config = dict(
    activation='relu',
    avg_pool_shortcut=False,
    beta1=0.95,
    eps=1e-08,
    warmup_steps=560,
)
Rows from block 4 of a small segmentation model, named by matrix and row number. Rows with one number belong to one channel. Each number is 500 + 50 x the weight over its row's rms, rounded and kept within 0 to 999. All counts start at 0. Numbers have three digits each. After the name is the row's rms in percent of the matrix's.
After each channel's rows are labels from the 100 images, of 14976, where the channel reaches its highest value: "colour at peak" is the nearest of a few named colours to the mean colour under the peak; "top examples" is what is common among them. Only what is clearly more common there than usual is listed. The data: aerial photos of the United States (SatlasPretrain).
# convs0: first 3x3 conv (model.blocks.4.convs.0.weight, 192x192x3x3, each kernel summed), inputs 96-191
# convs1: second 3x3 conv (model.blocks.4.convs.1.weight, 192x192x3x3, transposed, each kernel summed), outputs 96-191

convs0.18 097:541578456507452415594384545459484487611526474559501470511544469455526503564586434512557499479523504517575454483583484546412460543530493404444550501570465452523474475567525541502424489515577531470466510504445495545596503441458451442402574549571471554560632484384366586535535511636525434518
convs1.18 094:457585509410526540423507510465530509551563541617508441554501559495496458467522524540496508536472557456472555481533396500549490478516500453453491469643583466542497497546491478526480597530421516513529442485502363435477499507494468390511388467369525486452581490508500489467548453534551379503
colour at peak: grey
top examples: building

convs0.182 097:456509523530474497487409498458460424537407560552496444479482438552574433490438412465562494504495649524536416512561491359474496560419529504521436457467531594507501532495435509565456532504551445568474500554602478584495534455563545434446475447466590493495439481430560433483514475381432561405
convs1.182 098:532461483475567510474527519492465488499545585514543516455395516482506458527542523635550411543559572556467503586481487466550474482537473541553453529496572549522546441521539465532484455480547387518484501496467546537442525526471566580486460442484494566500482679386395546498522508508511471467
colour at peak: pink
top examples: building

convs0.103 105:551516583514523558528531464520503482492393519382492425472555475499485453557521549569530501488515505466512554499468453498597484551473525536493465510488499563522481428490537467459575434562438496515509460588490514543458616461575511502528494468555549569474463397492470462421520493650620417468
convs1.103 099:435470556527586433474534556495547503441489475499462486392454407486476541484573497507514476533412490430595521530554463384483460498494414458497527541533535471488550506542508466602481438463536483591488532420634518516488475418569484508493488467466508505447471423430481438485495526585589418477
colour at peak: grey
top examples: building

convs0.180 100:525429524496494547458451541506615535511513587537510478467407489506486472495511429469458598517459418627579547476567480520632452465400502459424472513469555444452403448479526620490483470455463477466453524448484565451480492507468527492395487488518565534440475459527532470459489427551522457463
convs1.180 098:531486506481557398486474434445580505489559530458461547460545495456506524567488534590533457495464486570467525456583498652500510443512539499535504606472439495533462540588495460494461531487570485460491483509603514457538443543604495415559562477456518482466439412548572506493451479550438542467
colour at peak: pink
top examples: building

convs0.85 104:456521542509507449578497463560487583571636559480429499519460500473451493424456401463509559503506505483536489540524433497469544458560439596605570485524474542421534557543452576598536541406536459473475463459493564477453548493586481505482516483453600544499483646427432520516457404556550468459
convs1.85 106:445498350555517520537558466406494556488478544599484599504490552446507554617513484415478462463557549529429560486551574524500459432551507513411465497463537523522530514404562439481388490469555483534488598437533486424481457463525539469473543485499434504569514627379532583551461466459575496525
colour at peak: pink
top examples: building

convs0.2 104:498476575560499526510469589586383515499541487532460411532512513556570448498495525375533463504460521540469554527557633624535532556477483470557495482383510485485482520569486464519524488534549494586515503477465496482479483437433492515538420510482518498571419531532468490621494505517544517648
convs1.2 111:572536542479460414484518491443515527381455442556487461490530464446469475536475539525537482552470491491492515507518434503495517475577492529503454466412476434546424357554543494501524521524412408458538492536461376457437385538467434499404532503580430478543451578521461562477467489428496569510
colour at peak: grey
top examples: building

convs0.101 099:458455527521493520508508496478365443491402464500421536507410529444574568457459596606544435470482576534539503503522474499417585437487462511512528575611499506438491436523470564457476496497470548507528476455478453440418488447484474435465507418495531459524436528483492456577428399431449557465
convs1.101 121:524491456504451500525627526422456513407552443442536497600379450461448546481552486549527487514482534532413506372513477464506460560474626501516434502539556447533478435571603509465571491487476608464562450598452508479459488432534456535557485457427537519460519531536489497510470514457509507493
colour at peak: grey
top examples: building

convs0.54 094:451502462521393500308497523434425567524518499512520384541509591443440592470518494431589543522480465420533468489434509536481475470562523446443538534467505467509516485594460512396419514488469482555487532476503549517513492597570488460444388546518551598450558658456518530502446426532477477535
convs1.54 092:514481520471493510566485518469499417572431497456498462494406529561537458535463505469563544476468461540411553443511486576522472498526544483521465511484474447530645447476463505574501467574570484530528414423466492518424485501351412433457427568527495565512461528421457445479471556573517485590
colour at peak: grey
top examples: building

convs0.161 094:477495444503448405496439529535469527430533547542507443514453508492498546435514593580504530429447571483497478510442448497453465428451475530446549595610636491467480396474437669448600457431453442564509500490505548518448509421495507558488544517559508489513401517517473407529427552475600558485
convs1.161 096:584466572525527460462451587501634493540508511492470456445547413423510443480500553511559445488466462427541522420572455469495450439510385543539487482553409546514500487470537521598507516466450414545401532578528560591549581468464497480504467460535471456468533468516607475398508498530470610442
colour at peak: grey
top examples: building

convs0.23 098:483513502480441518508402503523427506458507536531459479445482615552409460420524507575489526517469498468489484554546434540415541467536610506508501540466488405459560546495425537646483490509453475414417444537566557575516498448541456459478362574424525625501418507576503479559608563587460581490
convs1.23 097:523446487509500466509486591566436560524518556486503477457444412554469473496452514499517474436503541534518497465454480500561454538575552453525450454513481567477434460445513553488468562517569554485502535477510556495475512427489527430573514434508451542523450482555514437562472453569601530514
colour at peak: pink
top examples: building

convs0.92 113:431517543449486507430395553539408540466550503515495478552522478514504502440442448542633451511452573471584589472550498499576523591577457517477478465590566569483509423476458494505483585482559499518500536514511466484537515503583534510517529453402542495569523538496446502498521538458449591461
convs1.92 116:457522530535476537453517540476396453443473451498469410533538529411569514511463451444408429436435429504477424447527521459519560483528544475526476426530463507440504435473465524471438509505466507518402440491509406538463534518457493545487544498487516457471524506456466539488560514503541505443
colour at peak: grey
top examples: building

convs0.42 103:463464550469619599528572410518516400510449489437508536519491524530475513525521512504489464443429468471513494455510464501533468458424541470452509524436414475474382556469444562422488531439471466461464602580470453467579449493559450534514456517559513416388584513517471489511554385496465633536
convs1.42 113:493540490496441548616552502502519520508390554476495481462675477558453512493471480594502433519480476476553514478416507534546520479484564507471433484446546497465521588417498555468460582506467622516560596571530414495450533486552495565538499479531475446401573504528438515468530410536464529505
colour at peak: grey
top examples: building

convs0.167 093:535512474411495579474590535456509427592450557511473567534524502445495550543478503571488493465528552566680470534478481453463518469438466535484552519482397473484445472507448494528469535396447509565467503532457617508412477592466557501528533554549528472500559535464558490511469484423467507494
convs1.167 100:586460565502481464425555520521488514531407521532409523493652474541460376514488481488524482554572573620477423404499512567461415382532500455467503560505474403579530491443577483548472462528517478508466505509494466537538500478417423482506453539482456553492493449430500499520412463457502576541
colour at peak: white; pink
top examples: building

convs0.117 116:503462571544469467510570495522541465452491454446537455581508476572520512557486490529551523498491560514554523575507489536611415582594471506512447484467603460551488564490451453495519498601511582458396509520400440462510587520562610515484556522605516468500458531514501564584460614516475583578
convs1.117 109:518490520496518513506424438506510578496464467489528471526412470489504549497490499539453539600478459457499404489527468574545469503486496521441549484500481458356548488427463514424572479489467558380460476516523512505533388571524537469543469452431421435354451525514492466448574540509563579427
colour at peak: grey
top examples: building

convs0.181 100:526528509526453487488433508610534559498457526466519457488466476578540441479520535520555442485457510551495471544550492468532509404417616451574579534511445438513559586466517478481554531566369470431431529490454493503461520427488546498431532491576581502496580536557440402564568487530498435517
convs1.181 093:484570441485470483448508587469533416569474499512457462485465461508487491489530579534498492558452507499400516437511535575480522466486477434499474456542429515512548459518450484513531526532539589529510428547516517507493441503442500380439463416423490487604566472582541475450406469483476583452
colour at peak: pink; white
top examples: building

convs0.19 105:568384525544454506496483500478385536432562397618522432552484566459508522441503509498441533487473526444495541451477570522495507474492502480556494473458557434506429373547519543476504522541526502574560480497477462459488537444461411540487567438466581535505494436584530505526374631541500586474
convs1.19 104:451498647532434462581471576596470478473535445490460433509480530504643507435606551429461467471400455525507559493491564611488471512476464438447479423530548404581441471548461554503439470577499419500548501454459572525437465452496432542464499516575444433409552513471534529467484604508524507556
colour at peak: grey
top examples: building

convs0.126 098:538441464533481407420496565507544518606453483519479472527504497454507553513555576498555517499468464498547520479488517472472538507439420441627531450416569450535485584483527504367587464474571463466622552587481383405476427514453450464495546424551524517593550388557529500438546535498415424506
convs1.126 104:553510507499465462518431498544499566516457513616480499550395516583513486550451577571457444484533396481594373504525604522462455527489525450465557441432514509470507489568500478569456539445458529532537519529475496459494553495540605539451567423530432499488520422480499493500430535496588453536
colour at peak: pink
top examples: building

convs0.87 105:451478465539572501528476510455487530459506514587492475472444520441452528436529493483489484464538488592449555476487515565494608453474402517408557517481550611426515507552543454509525544516496526525483522535484430546583420523510483525541551447401431477509534488399478510591555538459490597519
convs1.87 097:468468606455533536481510638549477475560572446543484521532577529521533452513528402520521545516518553474452422624475462493529534508494541616500559492429614489449486481543404594472518544460600498540426534502488432596461468514573496475564545483489561377519490470472455540589474553637542529485
colour at peak: grey
top examples: building