Weights of a small segmentation model.
Model: 4.48M parameters, 64-pixel images, arch preact_resnet, norm batchnorm, activation relu, depths [1, 1, 4, 1], widths [64, 112, 192, 336].
Rows from block 4 of a small segmentation model, named by matrix and row number. Rows with one number belong to one channel. Each number is 128 + 32 x the weight over its row's rms, rounded and kept within 0 to 255. All counts start at 0.
Before each channel's rows are labels from the 100 images, of 14976, where the channel reaches its highest value: "peak on" is the class under the peak; "strongest on" is what is common among them. Only what is clearly more common there than usual is listed. The data: aerial photos of the United States (SatlasPretrain).
# convs0: first 3x3 conv (model.blocks.4.convs.0.weight, 192x192x3x3, each kernel summed), inputs 0-95
# convs1: second 3x3 conv (model.blocks.4.convs.1.weight, 192x192x3x3, transposed, each kernel summed), outputs 0-95

peak on: building
strongest on: building
convs0.3 [119 144 115 131  60 152 160 149 204 178 111 139 182 187 137 136 141 101 126 138 162 195 142 128 168 157 123 132 198  98 124 171 146 147 121 184 101 135 152 138 122 147 114 180 145  84 141 128 120  87 147 122 210 153 101 152 100 117 130 168 134 176 104 132  83 144 111 178 132 131 131 169 125 144 143 173 156  97 113 109 143 151 133 122 110 181 217 134  98 119 166 101 133 145  42 147]
convs1.3 [124 154  85 112 153 132  84  97 105 202 152 105 102 136 117 146  95 171  94 129 117 140 140  89 146 181 100 191  98 182 147 187 101  77 102 125 175 115 124 132 152 145 170 138 120 104  71 106 137 127 123 144  78  39 129 123  15 143 171 122  99 119 149 152 124  88 141  87 108 110 166 133  90 106 113  60 155 137 136 108  93 105 145 126 108 111 150 119 146  88 119 115 163  99 124  86]

peak on: building
strongest on: building
convs0.55 [ 78 108 181  80 128  97 145 181 145  74 203 114  89 142 117 110  77 124 108  87 163 158 110 149 149  45  98  96 129  98 128  89  81 107 140 102  92  77 128 152  91 150  92 141 117 167 148 122  53 163 111 145 161 163  69 117  95  75 143 102 174 134 136 138  78  69 172 125  86  99 127 172 112 102 117 111 139 126 131 106 125 158 130 155 157  83 171 137 131 171  87 124 148 146 113 148]
convs1.55 [ 96 173 139 143 116 113 150  99 102 100 150 139 111 197 100  83 134 164  83 150 159 145 130 162 111  54  81 159 126 126 136 141  58  90 155 196  86 138  96  91 133 135 118 138 100 109 125  99  86 160  89 139  87 121 143 117  96 197  98 125  85 123 143 128 137 124 162 128 124 116 133 118 173 120 154 113 134 138 134 126 199 161 124 157 126 190 168 148  94  86 122 153 184  92 121 126]

peak on: building
strongest on: building
convs0.99 [ 81 101 186 138 177 138 101 117 143 143  78 160 180 230 173 132 180 135 106 108 143 138 188 139 164 146  81 134 114 137 202 130 116 125 155  60 156 167 132 149 114 157 146 145 138 146 134 178 112 119  79  97  76 154 124  77 155  98 140  75 146 137 129 123 111 100 100 165  87  81 101 144 111 141 172 115 104 113 137 128  83  91 121 137  84 150 108 174 137  86 152 101 134 118 122 136]
convs1.99 [159 171  83 132 140 126 104  93 157 178  84  84 130 128 178 157 104 133 141 151 130 120 167 125 185 104 110 127 111 126  87 122  94  86 149 129  98 101 163 120 135 118 142 207 171  97  69 112 100  90 140  90 181 169 200 156  98 120 158 136 111  80 108 121 157 130 185 137 137  76 148 120 124 138  96 141  88  69 133  88 133 161  94 134 150  95  85  97 104 165 155 145 154  81 124  89]

peak on: building
strongest on: building
convs0.13 [146 119 134 137 161 160 164  90  85 139 177 102 140 116 104 130 167 122 172 113 114 139 127 137 129 133 141 149 188 115 152  75 121 173  85 131 140 161 128 172 114 143  62 104 161 129 103 103  71 169  99 130 155  87 135  92 125 105 112  91 170 152 114 148 150 196 144 123 184 132  87 148 142 136 136 148 159  81 122 146 173 129 118 136  82 139 181 115 120 112 129 112 109 197 131 142]
convs1.13 [109  97 135 170 130 160 145 157 153 140 142 109 119 127 116 118  95  90 143 108 129  98 127  99 109  64 153 154  96 156 132 108 133 134 131 119 115 171 100  98 127 155 143  95 111 136  97 137  70 221 101 119 138  96  74 146 144 169 154 165 110 109 157 115 107 136 174  93 132 156  86 119 135 151 127 109 174 136  60  68 121  68 181 131 169 117 151 125 112  85 114 131  55 131 101 103]

peak on: crop field
strongest on: crop field
convs0.8 [111 193 126 134  96 135 151 103 171 126 173  77 120 160 134 153 109 104 121  59  76 134 125 118 118 128  94 190 139 135 128 151 111 149  87 107 170 157 145 124 123 171 147 182 224 131 170 161 103 110 160 135 175  88 123 156  89 137  92 212  84 188 112 127 154 168 150 182 163 179 129 172 131 130 185 103 131 116 131 135 126 145 149  74 172 157 159 121  56 107 154 155 131  98 145 133]
convs1.8 [154  97 123 146 170 112 167 112 134 133 147 120 150  85 105 158 130 170  87 126 148 114 140 120 152  93 171 129 146 135 108 132  49 118  95 128 166  94 163 115 102 146 154 103 131 141  80 185  83 129 124  73 117 137 133  96  81 121  74  85  81 130 146 149 114  57 103 108 131 143  85 146 129  79 156  46  98  76 131 186 117 128 203  88 126 150 116 108 148  56 115 148 101 120 153 130]

peak on: building
strongest on: building
convs0.184 [103  65 137 193 103 165 141  66 162 152 168 189  93  98  84  96 109 129 193 195 154 129 133 140 102  68  87 138  88  92 178 126 131 143 161 177 143 148  77  83 112 118  97 141 100 169 174 124 109  91 138 157  98 123 127 112 124  94 158 118 118 172  69 167 125 149 187  89 116 124 159 109 139 165 138 196 128 139 146 133 124 177 127 205 120  87 181 114 134 134  62 101 165 130 144 121]
convs1.184 [142 172 102 154 119 168  85 171 156 103 143 133  74 114 117 148  80  99 126 113 145 166 125 144  88 163 104 173  92 132 170 120 130 143 172 157 159  83 160 152 130 117 114 135 134 213 138  82 198 153 124 107 147 112 117 135 126 147 142 113 187 116 156 169 107  84 180  68  71  94 128 145 140 143 158 120 159 152 129 139 155  80 138 132  69 131 162 138  74 141  98  98 148 113 112  92]

peak on: building
strongest on: building
convs0.69 [168  92  80 133 131 155  91 130 111 138 103 166 131  69 230  81 189 135 195 128  82 153 164  83 107 128 121  67 118 155 141 133  57 176 137  93 142 108 144 115 145  81 109 146 100 176 179 140 216  74  90 186 142 161 107  92 125 139  95 159 139  95 137 112 114 102 153 109 112  88 148  73 151 169 129 170  92 157 145 146 102 154  87 176 117 169  95 155 146 164 126 141 154 137 108 149]
convs1.69 [149 152 136 113 125 175  96  63 148 116  80 190 103 123 189 121 201 149 141 166 134 138 141 111  80 128 153  67 160  96 142 137 146 127 128 155  89 120 112 133  93 133 100 169 151 147 182 175 118 101 127 108 189 129 176 167 174 156 128 110 180 163 142 107  86  96 152  90 155 171 110 124 188 136 136 110 124  97  94 143 120 151 187 135 141 151 109 126  93 122  92 137 164 148 106 146]

peak on: building
strongest on: building
convs0.190 [ 79 148 104 154 132 137  98 145 162 112 184 110 140 132  82 111 149  80  92 122 101  98  72 126 127 168 119 115 152 109 134 112 169  58 148 109  92 101 130 156 123 176 141  97 135 131 146 132  92 121 161 159 135 117 149 106 220 100  63 158 115 117 115 159 127 129 118 129 101 123 140 160 120 115 140 125 110  81 153 159 117  77 106 125 170 133 114 116 107 143 145 119 127  84 180 126]
convs1.190 [124 131 166  66 121 152 161 104  93 135 147  82 162 111  72 156 110 181 130 141 173 114 113 150 132 171 119 158 116 173 100 123 165 125 190 116 183 126 107 140 120  85 136  97 145 131  93  99 134 106 154 160 181 178  57 148 160 132 132 132 127 160 138  96 182 145 119 107 153 201 172 201 108 154 140 156 158 130 138 130 149 125 143 146 170 167  75 108 142 165 141 145 129 162 134 118]