config.toml
model = "segmentation model"
image_size = 64
num_classes = 8
output_stride = 8
norm = "batchnorm"
stem = "single"
residual_init = "none"
beta2 = 0.99
eps = 1e-08
merge_dims = true
one_sided = false
max_steps = 5600
epochs = 14.1
final_lr_fraction = 0
warmup_steps = 560
Rows from block 3 of a small segmentation model, named by matrix and row number. Rows with one number belong to one channel. Each number is 500 + 40 x the weight over its row's rms, rounded and kept within 0 to 999. All counts start at 0. Numbers have three digits each.
After each channel's rows are labels from the 100 images, of 14976, where the channel reaches its highest value: "colour at peak" is the nearest of a few named colours to the mean colour under the peak; "responds to" is what is common among them. Only what is clearly more common there than usual is listed. The data: aerial photos of the United States (SatlasPretrain). In brackets: how many of the 100, against the usual share in percent.
# convs0: first 3x3 conv (model.blocks.3.convs.0.weight, 192x192x3x3, each kernel summed), inputs 128-191
# convs1: second 3x3 conv (model.blocks.3.convs.1.weight, 192x192x3x3, transposed, each kernel summed), outputs 128-191

convs0.43:520456454473455474527526601568465525453542560566524450460450469438482590446539500499516446476524544543541509562459423468500498552437519515530563469530465477527513447500499430534506496454463480
convs1.43:486468527514499575465444440474504482502560532418556535469510448504444499487441501448594428522535533427456500504536474450537565548517484513503580553524471476481610396491486484387476492535505415
colour at peak: pink (28 vs 3.9)
responds to: building (96 vs 41.5)

convs0.36:496479490507534545497471492521508469453491581543523523469531489531480510489484577556514475517491487500553514504440520488530475540425504516524517434503520470474486484564467558442468511536518525
convs1.36:511503560523515492484552436512543578414464517485514466536469549447442516499442500518495440447439557506487420479533499540476472543475516490560543445464482510452516519425498477385556509508616451
colour at peak: grey (87 vs 56)
responds to: building (94 vs 41.5)

convs0.178:475481441496518460445489508487504511487494481515527444511581443502490540520546517426510444493463518404477428536473489528528435436418509469579509517500486540558471519484542523476498578533500514
convs1.178:471424578553501532429535538430518541521480441441485575526483510496492523509521529493488430503493534535497510496494512480516421547488529441464443450528479552444441465460562476443480516481503479
colour at peak: grey (87 vs 56)
responds to: building (96 vs 41.5)

convs0.155:509498484432446525502514522551493460472487527565456474464413442548520437525483506542464490573438489497486466569432486504498410501520476495540501563515477528479497460506426457591516445498431467
convs1.155:462471544522436432492446530524530488523550588431449489491451458556498464545535495431429449567509470521512513575529478537427449550517546532534508473518490521506505503536543599458537510456525502
colour at peak: grey (93 vs 56)
responds to: building (98 vs 41.5)

convs0.159:514449501523450528510502447541527438549515467481452523436493539457551544499501475524548417456532539549532527508503560488490562500446456518526501478465487519605399446514497551436468486528509496
convs1.159:513547522514431542522576431432462529523510509478546557492449520532572473559493445534475525550476531467502523484467497538576514455525498455478500489504490575570530521524530488519459454509523515
colour at peak: pink (40 vs 3.9)
responds to: building (93 vs 41.5)

convs0.57:490530573501447448487496554500562540532508464497491468490501445478424572498583472501503517543488438523523506478486447503539475513549468483530507586519477537478568451502486469561545502468504502
convs1.57:527529454481506460498527525498505512508500502538477490537447512522525571470484470549464453454418550514475508521436487532560492508394481489503497547505466536481479534501502426566484521493485495
colour at peak: grey (85 vs 56)
responds to: building (90 vs 41.5)

convs0.113:553508459493527478491460490441506455527484497503547476544451538534518482511553467499442474503416517460453494552429475539540533529533560482520483516519500452494519523576459530454478503563462504
convs1.113:485525527463503457500487485499430503506520453571566472545476528462553519475454479574482412489505506492439494559467479518413483532538513519504493552551508491503415458469489538435479501561565605
colour at peak: pink (27 vs 3.9)
responds to: building (97 vs 41.5)

convs0.93:468448536493547513577490520554527488444473553576532500491506498516501472505551544565508466463474520516486410485487562499531502575489483466464539515466487559535547446499504518506483467465511500
convs1.93:527536526507546472492475484486461465450564514545558606508454470493479481490555455537512479554542521423488474468486515541502444480529473509521536470553517555553482422476524478432569478482488538
colour at peak: grey (87 vs 56)
responds to: building (99 vs 41.5)

convs0.4:510480481489525527512466528553530447490445524470449563551594486489478546460439496542461516493540497477481456556491541474518467496477552494576562487502517506529524541498538531470593445522502474
convs1.4:494483493555508521400481458468531565499472495431532528496512389488517521507459497531448480470499427481526592492486557596505466552498546511521468490487479388426503430486532507477434578548528522
colour at peak: grey (88 vs 56)
responds to: building (74 vs 41.5)

convs0.8:483536473462501489540441524523459458539467492524530439447495533467562476566476485443496457533484457533580463505488510499490543526433469498493466485514486495544465500477543508468500430550475416
convs1.8:466520546556536512443500524459462516428518480473484517524501481497510532507485517513490491511542507504517451579467483531485453530563496522459536411527475468494449453535453424498535545504536439
colour at peak: pink (36 vs 3.9)
responds to: building (95 vs 41.5)

convs0.115:440513504487515490512598423499531473505551548558503506535550469448490487457587474476508513433554512442464432547461519571453477499543559463531538483488439503589506502504506506451524462435506481
convs1.115:476484526489382472511581553499587533467460555468443531507461516499457493518443447482473538519537519415488503517534481503497538466463536544509460515430521483517490395501554518414473528517411540
colour at peak: grey (88 vs 56)
responds to: building (73 vs 41.5)

convs0.123:467490512554504501507506522546485534534563460479476528491520570479499465460495465646502474484474436500546472497522544461528531435492528503523447496482469574580484481548547543487494494524460455
convs1.123:434501466466565496460510492488519503467454493543513503490466507507485515544534501425509497545496538526442522469495490461573568521491580473528552400467553533527467471539495475493498541458424482
colour at peak: grey (87 vs 56)
responds to: building (96 vs 41.5)

convs0.129:529497553456500456447488481523484480516484527481607485543522493533477469449513499428470476496511545480453486438454458468529530420498545512493461515496466484455466521470455468472556526470700458
convs1.129:613535504587515490530558411518469532524502455523500528600488504537418513459517476460477445513561505417530522479458503496490541434469545546493434547490518505535500501526436482563450500533564420
colour at peak: grey (91 vs 56)
responds to: building (100 vs 41.5)

convs0.176:449430476403498467450519551455456511455474504485536492544519522470511554512518476458480531471466382474451511487443556452434499476482512460522530528450478564450537533504466516530510450510528472
convs1.176:517507491540449569436525463441484483475434494473528499571467463482519518479569432526472479471521526452530505484461511453474455463468506535429468549567475434474538506489435503514526460473516476
colour at peak: grey (86 vs 56)
responds to: building (94 vs 41.5)

convs0.32:503485433506539484555509565582472451520498512534466504484448565475484488536453494541465551514454523546422521487421502469476542456533483498484439503531497571471499441519543479498424493466523471
convs1.32:564459483563507502452482516566473472575464482487492493522472536542462487554531507427514434504438468483509515470500416501537492421518490488441448574563566523508537475549500479465495551506522548
colour at peak: grey (86 vs 56)
responds to: building (92 vs 41.5)

convs0.3:534502489445570491497508513509525457512520526564432442495529488489553442474476515493582516510508537438467511499496421562427479580491492512462492549530508502544515499416525502561477471487481541
convs1.3:468516485464536554486501519529524531527456531474514442420479481466541509515446551525430466438551478479466500530488421462512484543507437538496555449465542504498416518535490430436500468513545509
colour at peak: pink (32 vs 3.9)
responds to: building (97 vs 41.5)

convs0.97:569483530555460572553431535477496454517494537562513514376396592562551480486468442470518546480466476449563583445501501511510498465455504501529496464515470516500511503518568457439467510491510538
convs1.97:422489485565501548510505581523578545479559549493513492493484524469523512444439404586471499487482492535497509524490400472458514497514522504515507526497534516522513605512579464399539475433524449
colour at peak: pink (36 vs 3.9)
responds to: building (92 vs 41.5)

convs0.87:553483510408552516522541453541497510423482533456470509507575525568541509508522542539486543504565504490534465516457510480523518400481577497495451476488525520471503447496515515400533439421491506
convs1.87:497470452404489516515525522478484536477449518486474475560466590532491518536492544468516521433455575529462453488505461433456570532447486410480439538470495480438541487489542470442527430421472558
colour at peak: grey (86 vs 56)
responds to: building (97 vs 41.5)

convs0.127:495515580452489537485507519464533441534472525542456569494457497453494551495490444534540426486540506471577509506487592441481503530527495553554462544464524445505535469521496493497500552456543517
convs1.127:567568478510563532481516499492522520526521554515497508494530560466527512534472529473531534514511473524477565452417513492527530533553465553563522486469480471532438475571550498564474489465515472
colour at peak: grey (87 vs 56)
responds to: building (81 vs 41.5)

convs0.88:523492561482488531497418546501485495442485447522489580439483433489527501476487470484524436466538627495542494541463476564524382548463496588539519513429469510441492456505527531498486477504479521
convs1.88:452532473499497504503533501541596466445475480471460544524483448449475429463558514505486388533513532404545443512466530513516477573550561530508513537486514529498556502528496537494529507484464606
colour at peak: grey (88 vs 56)
responds to: building (74 vs 41.5)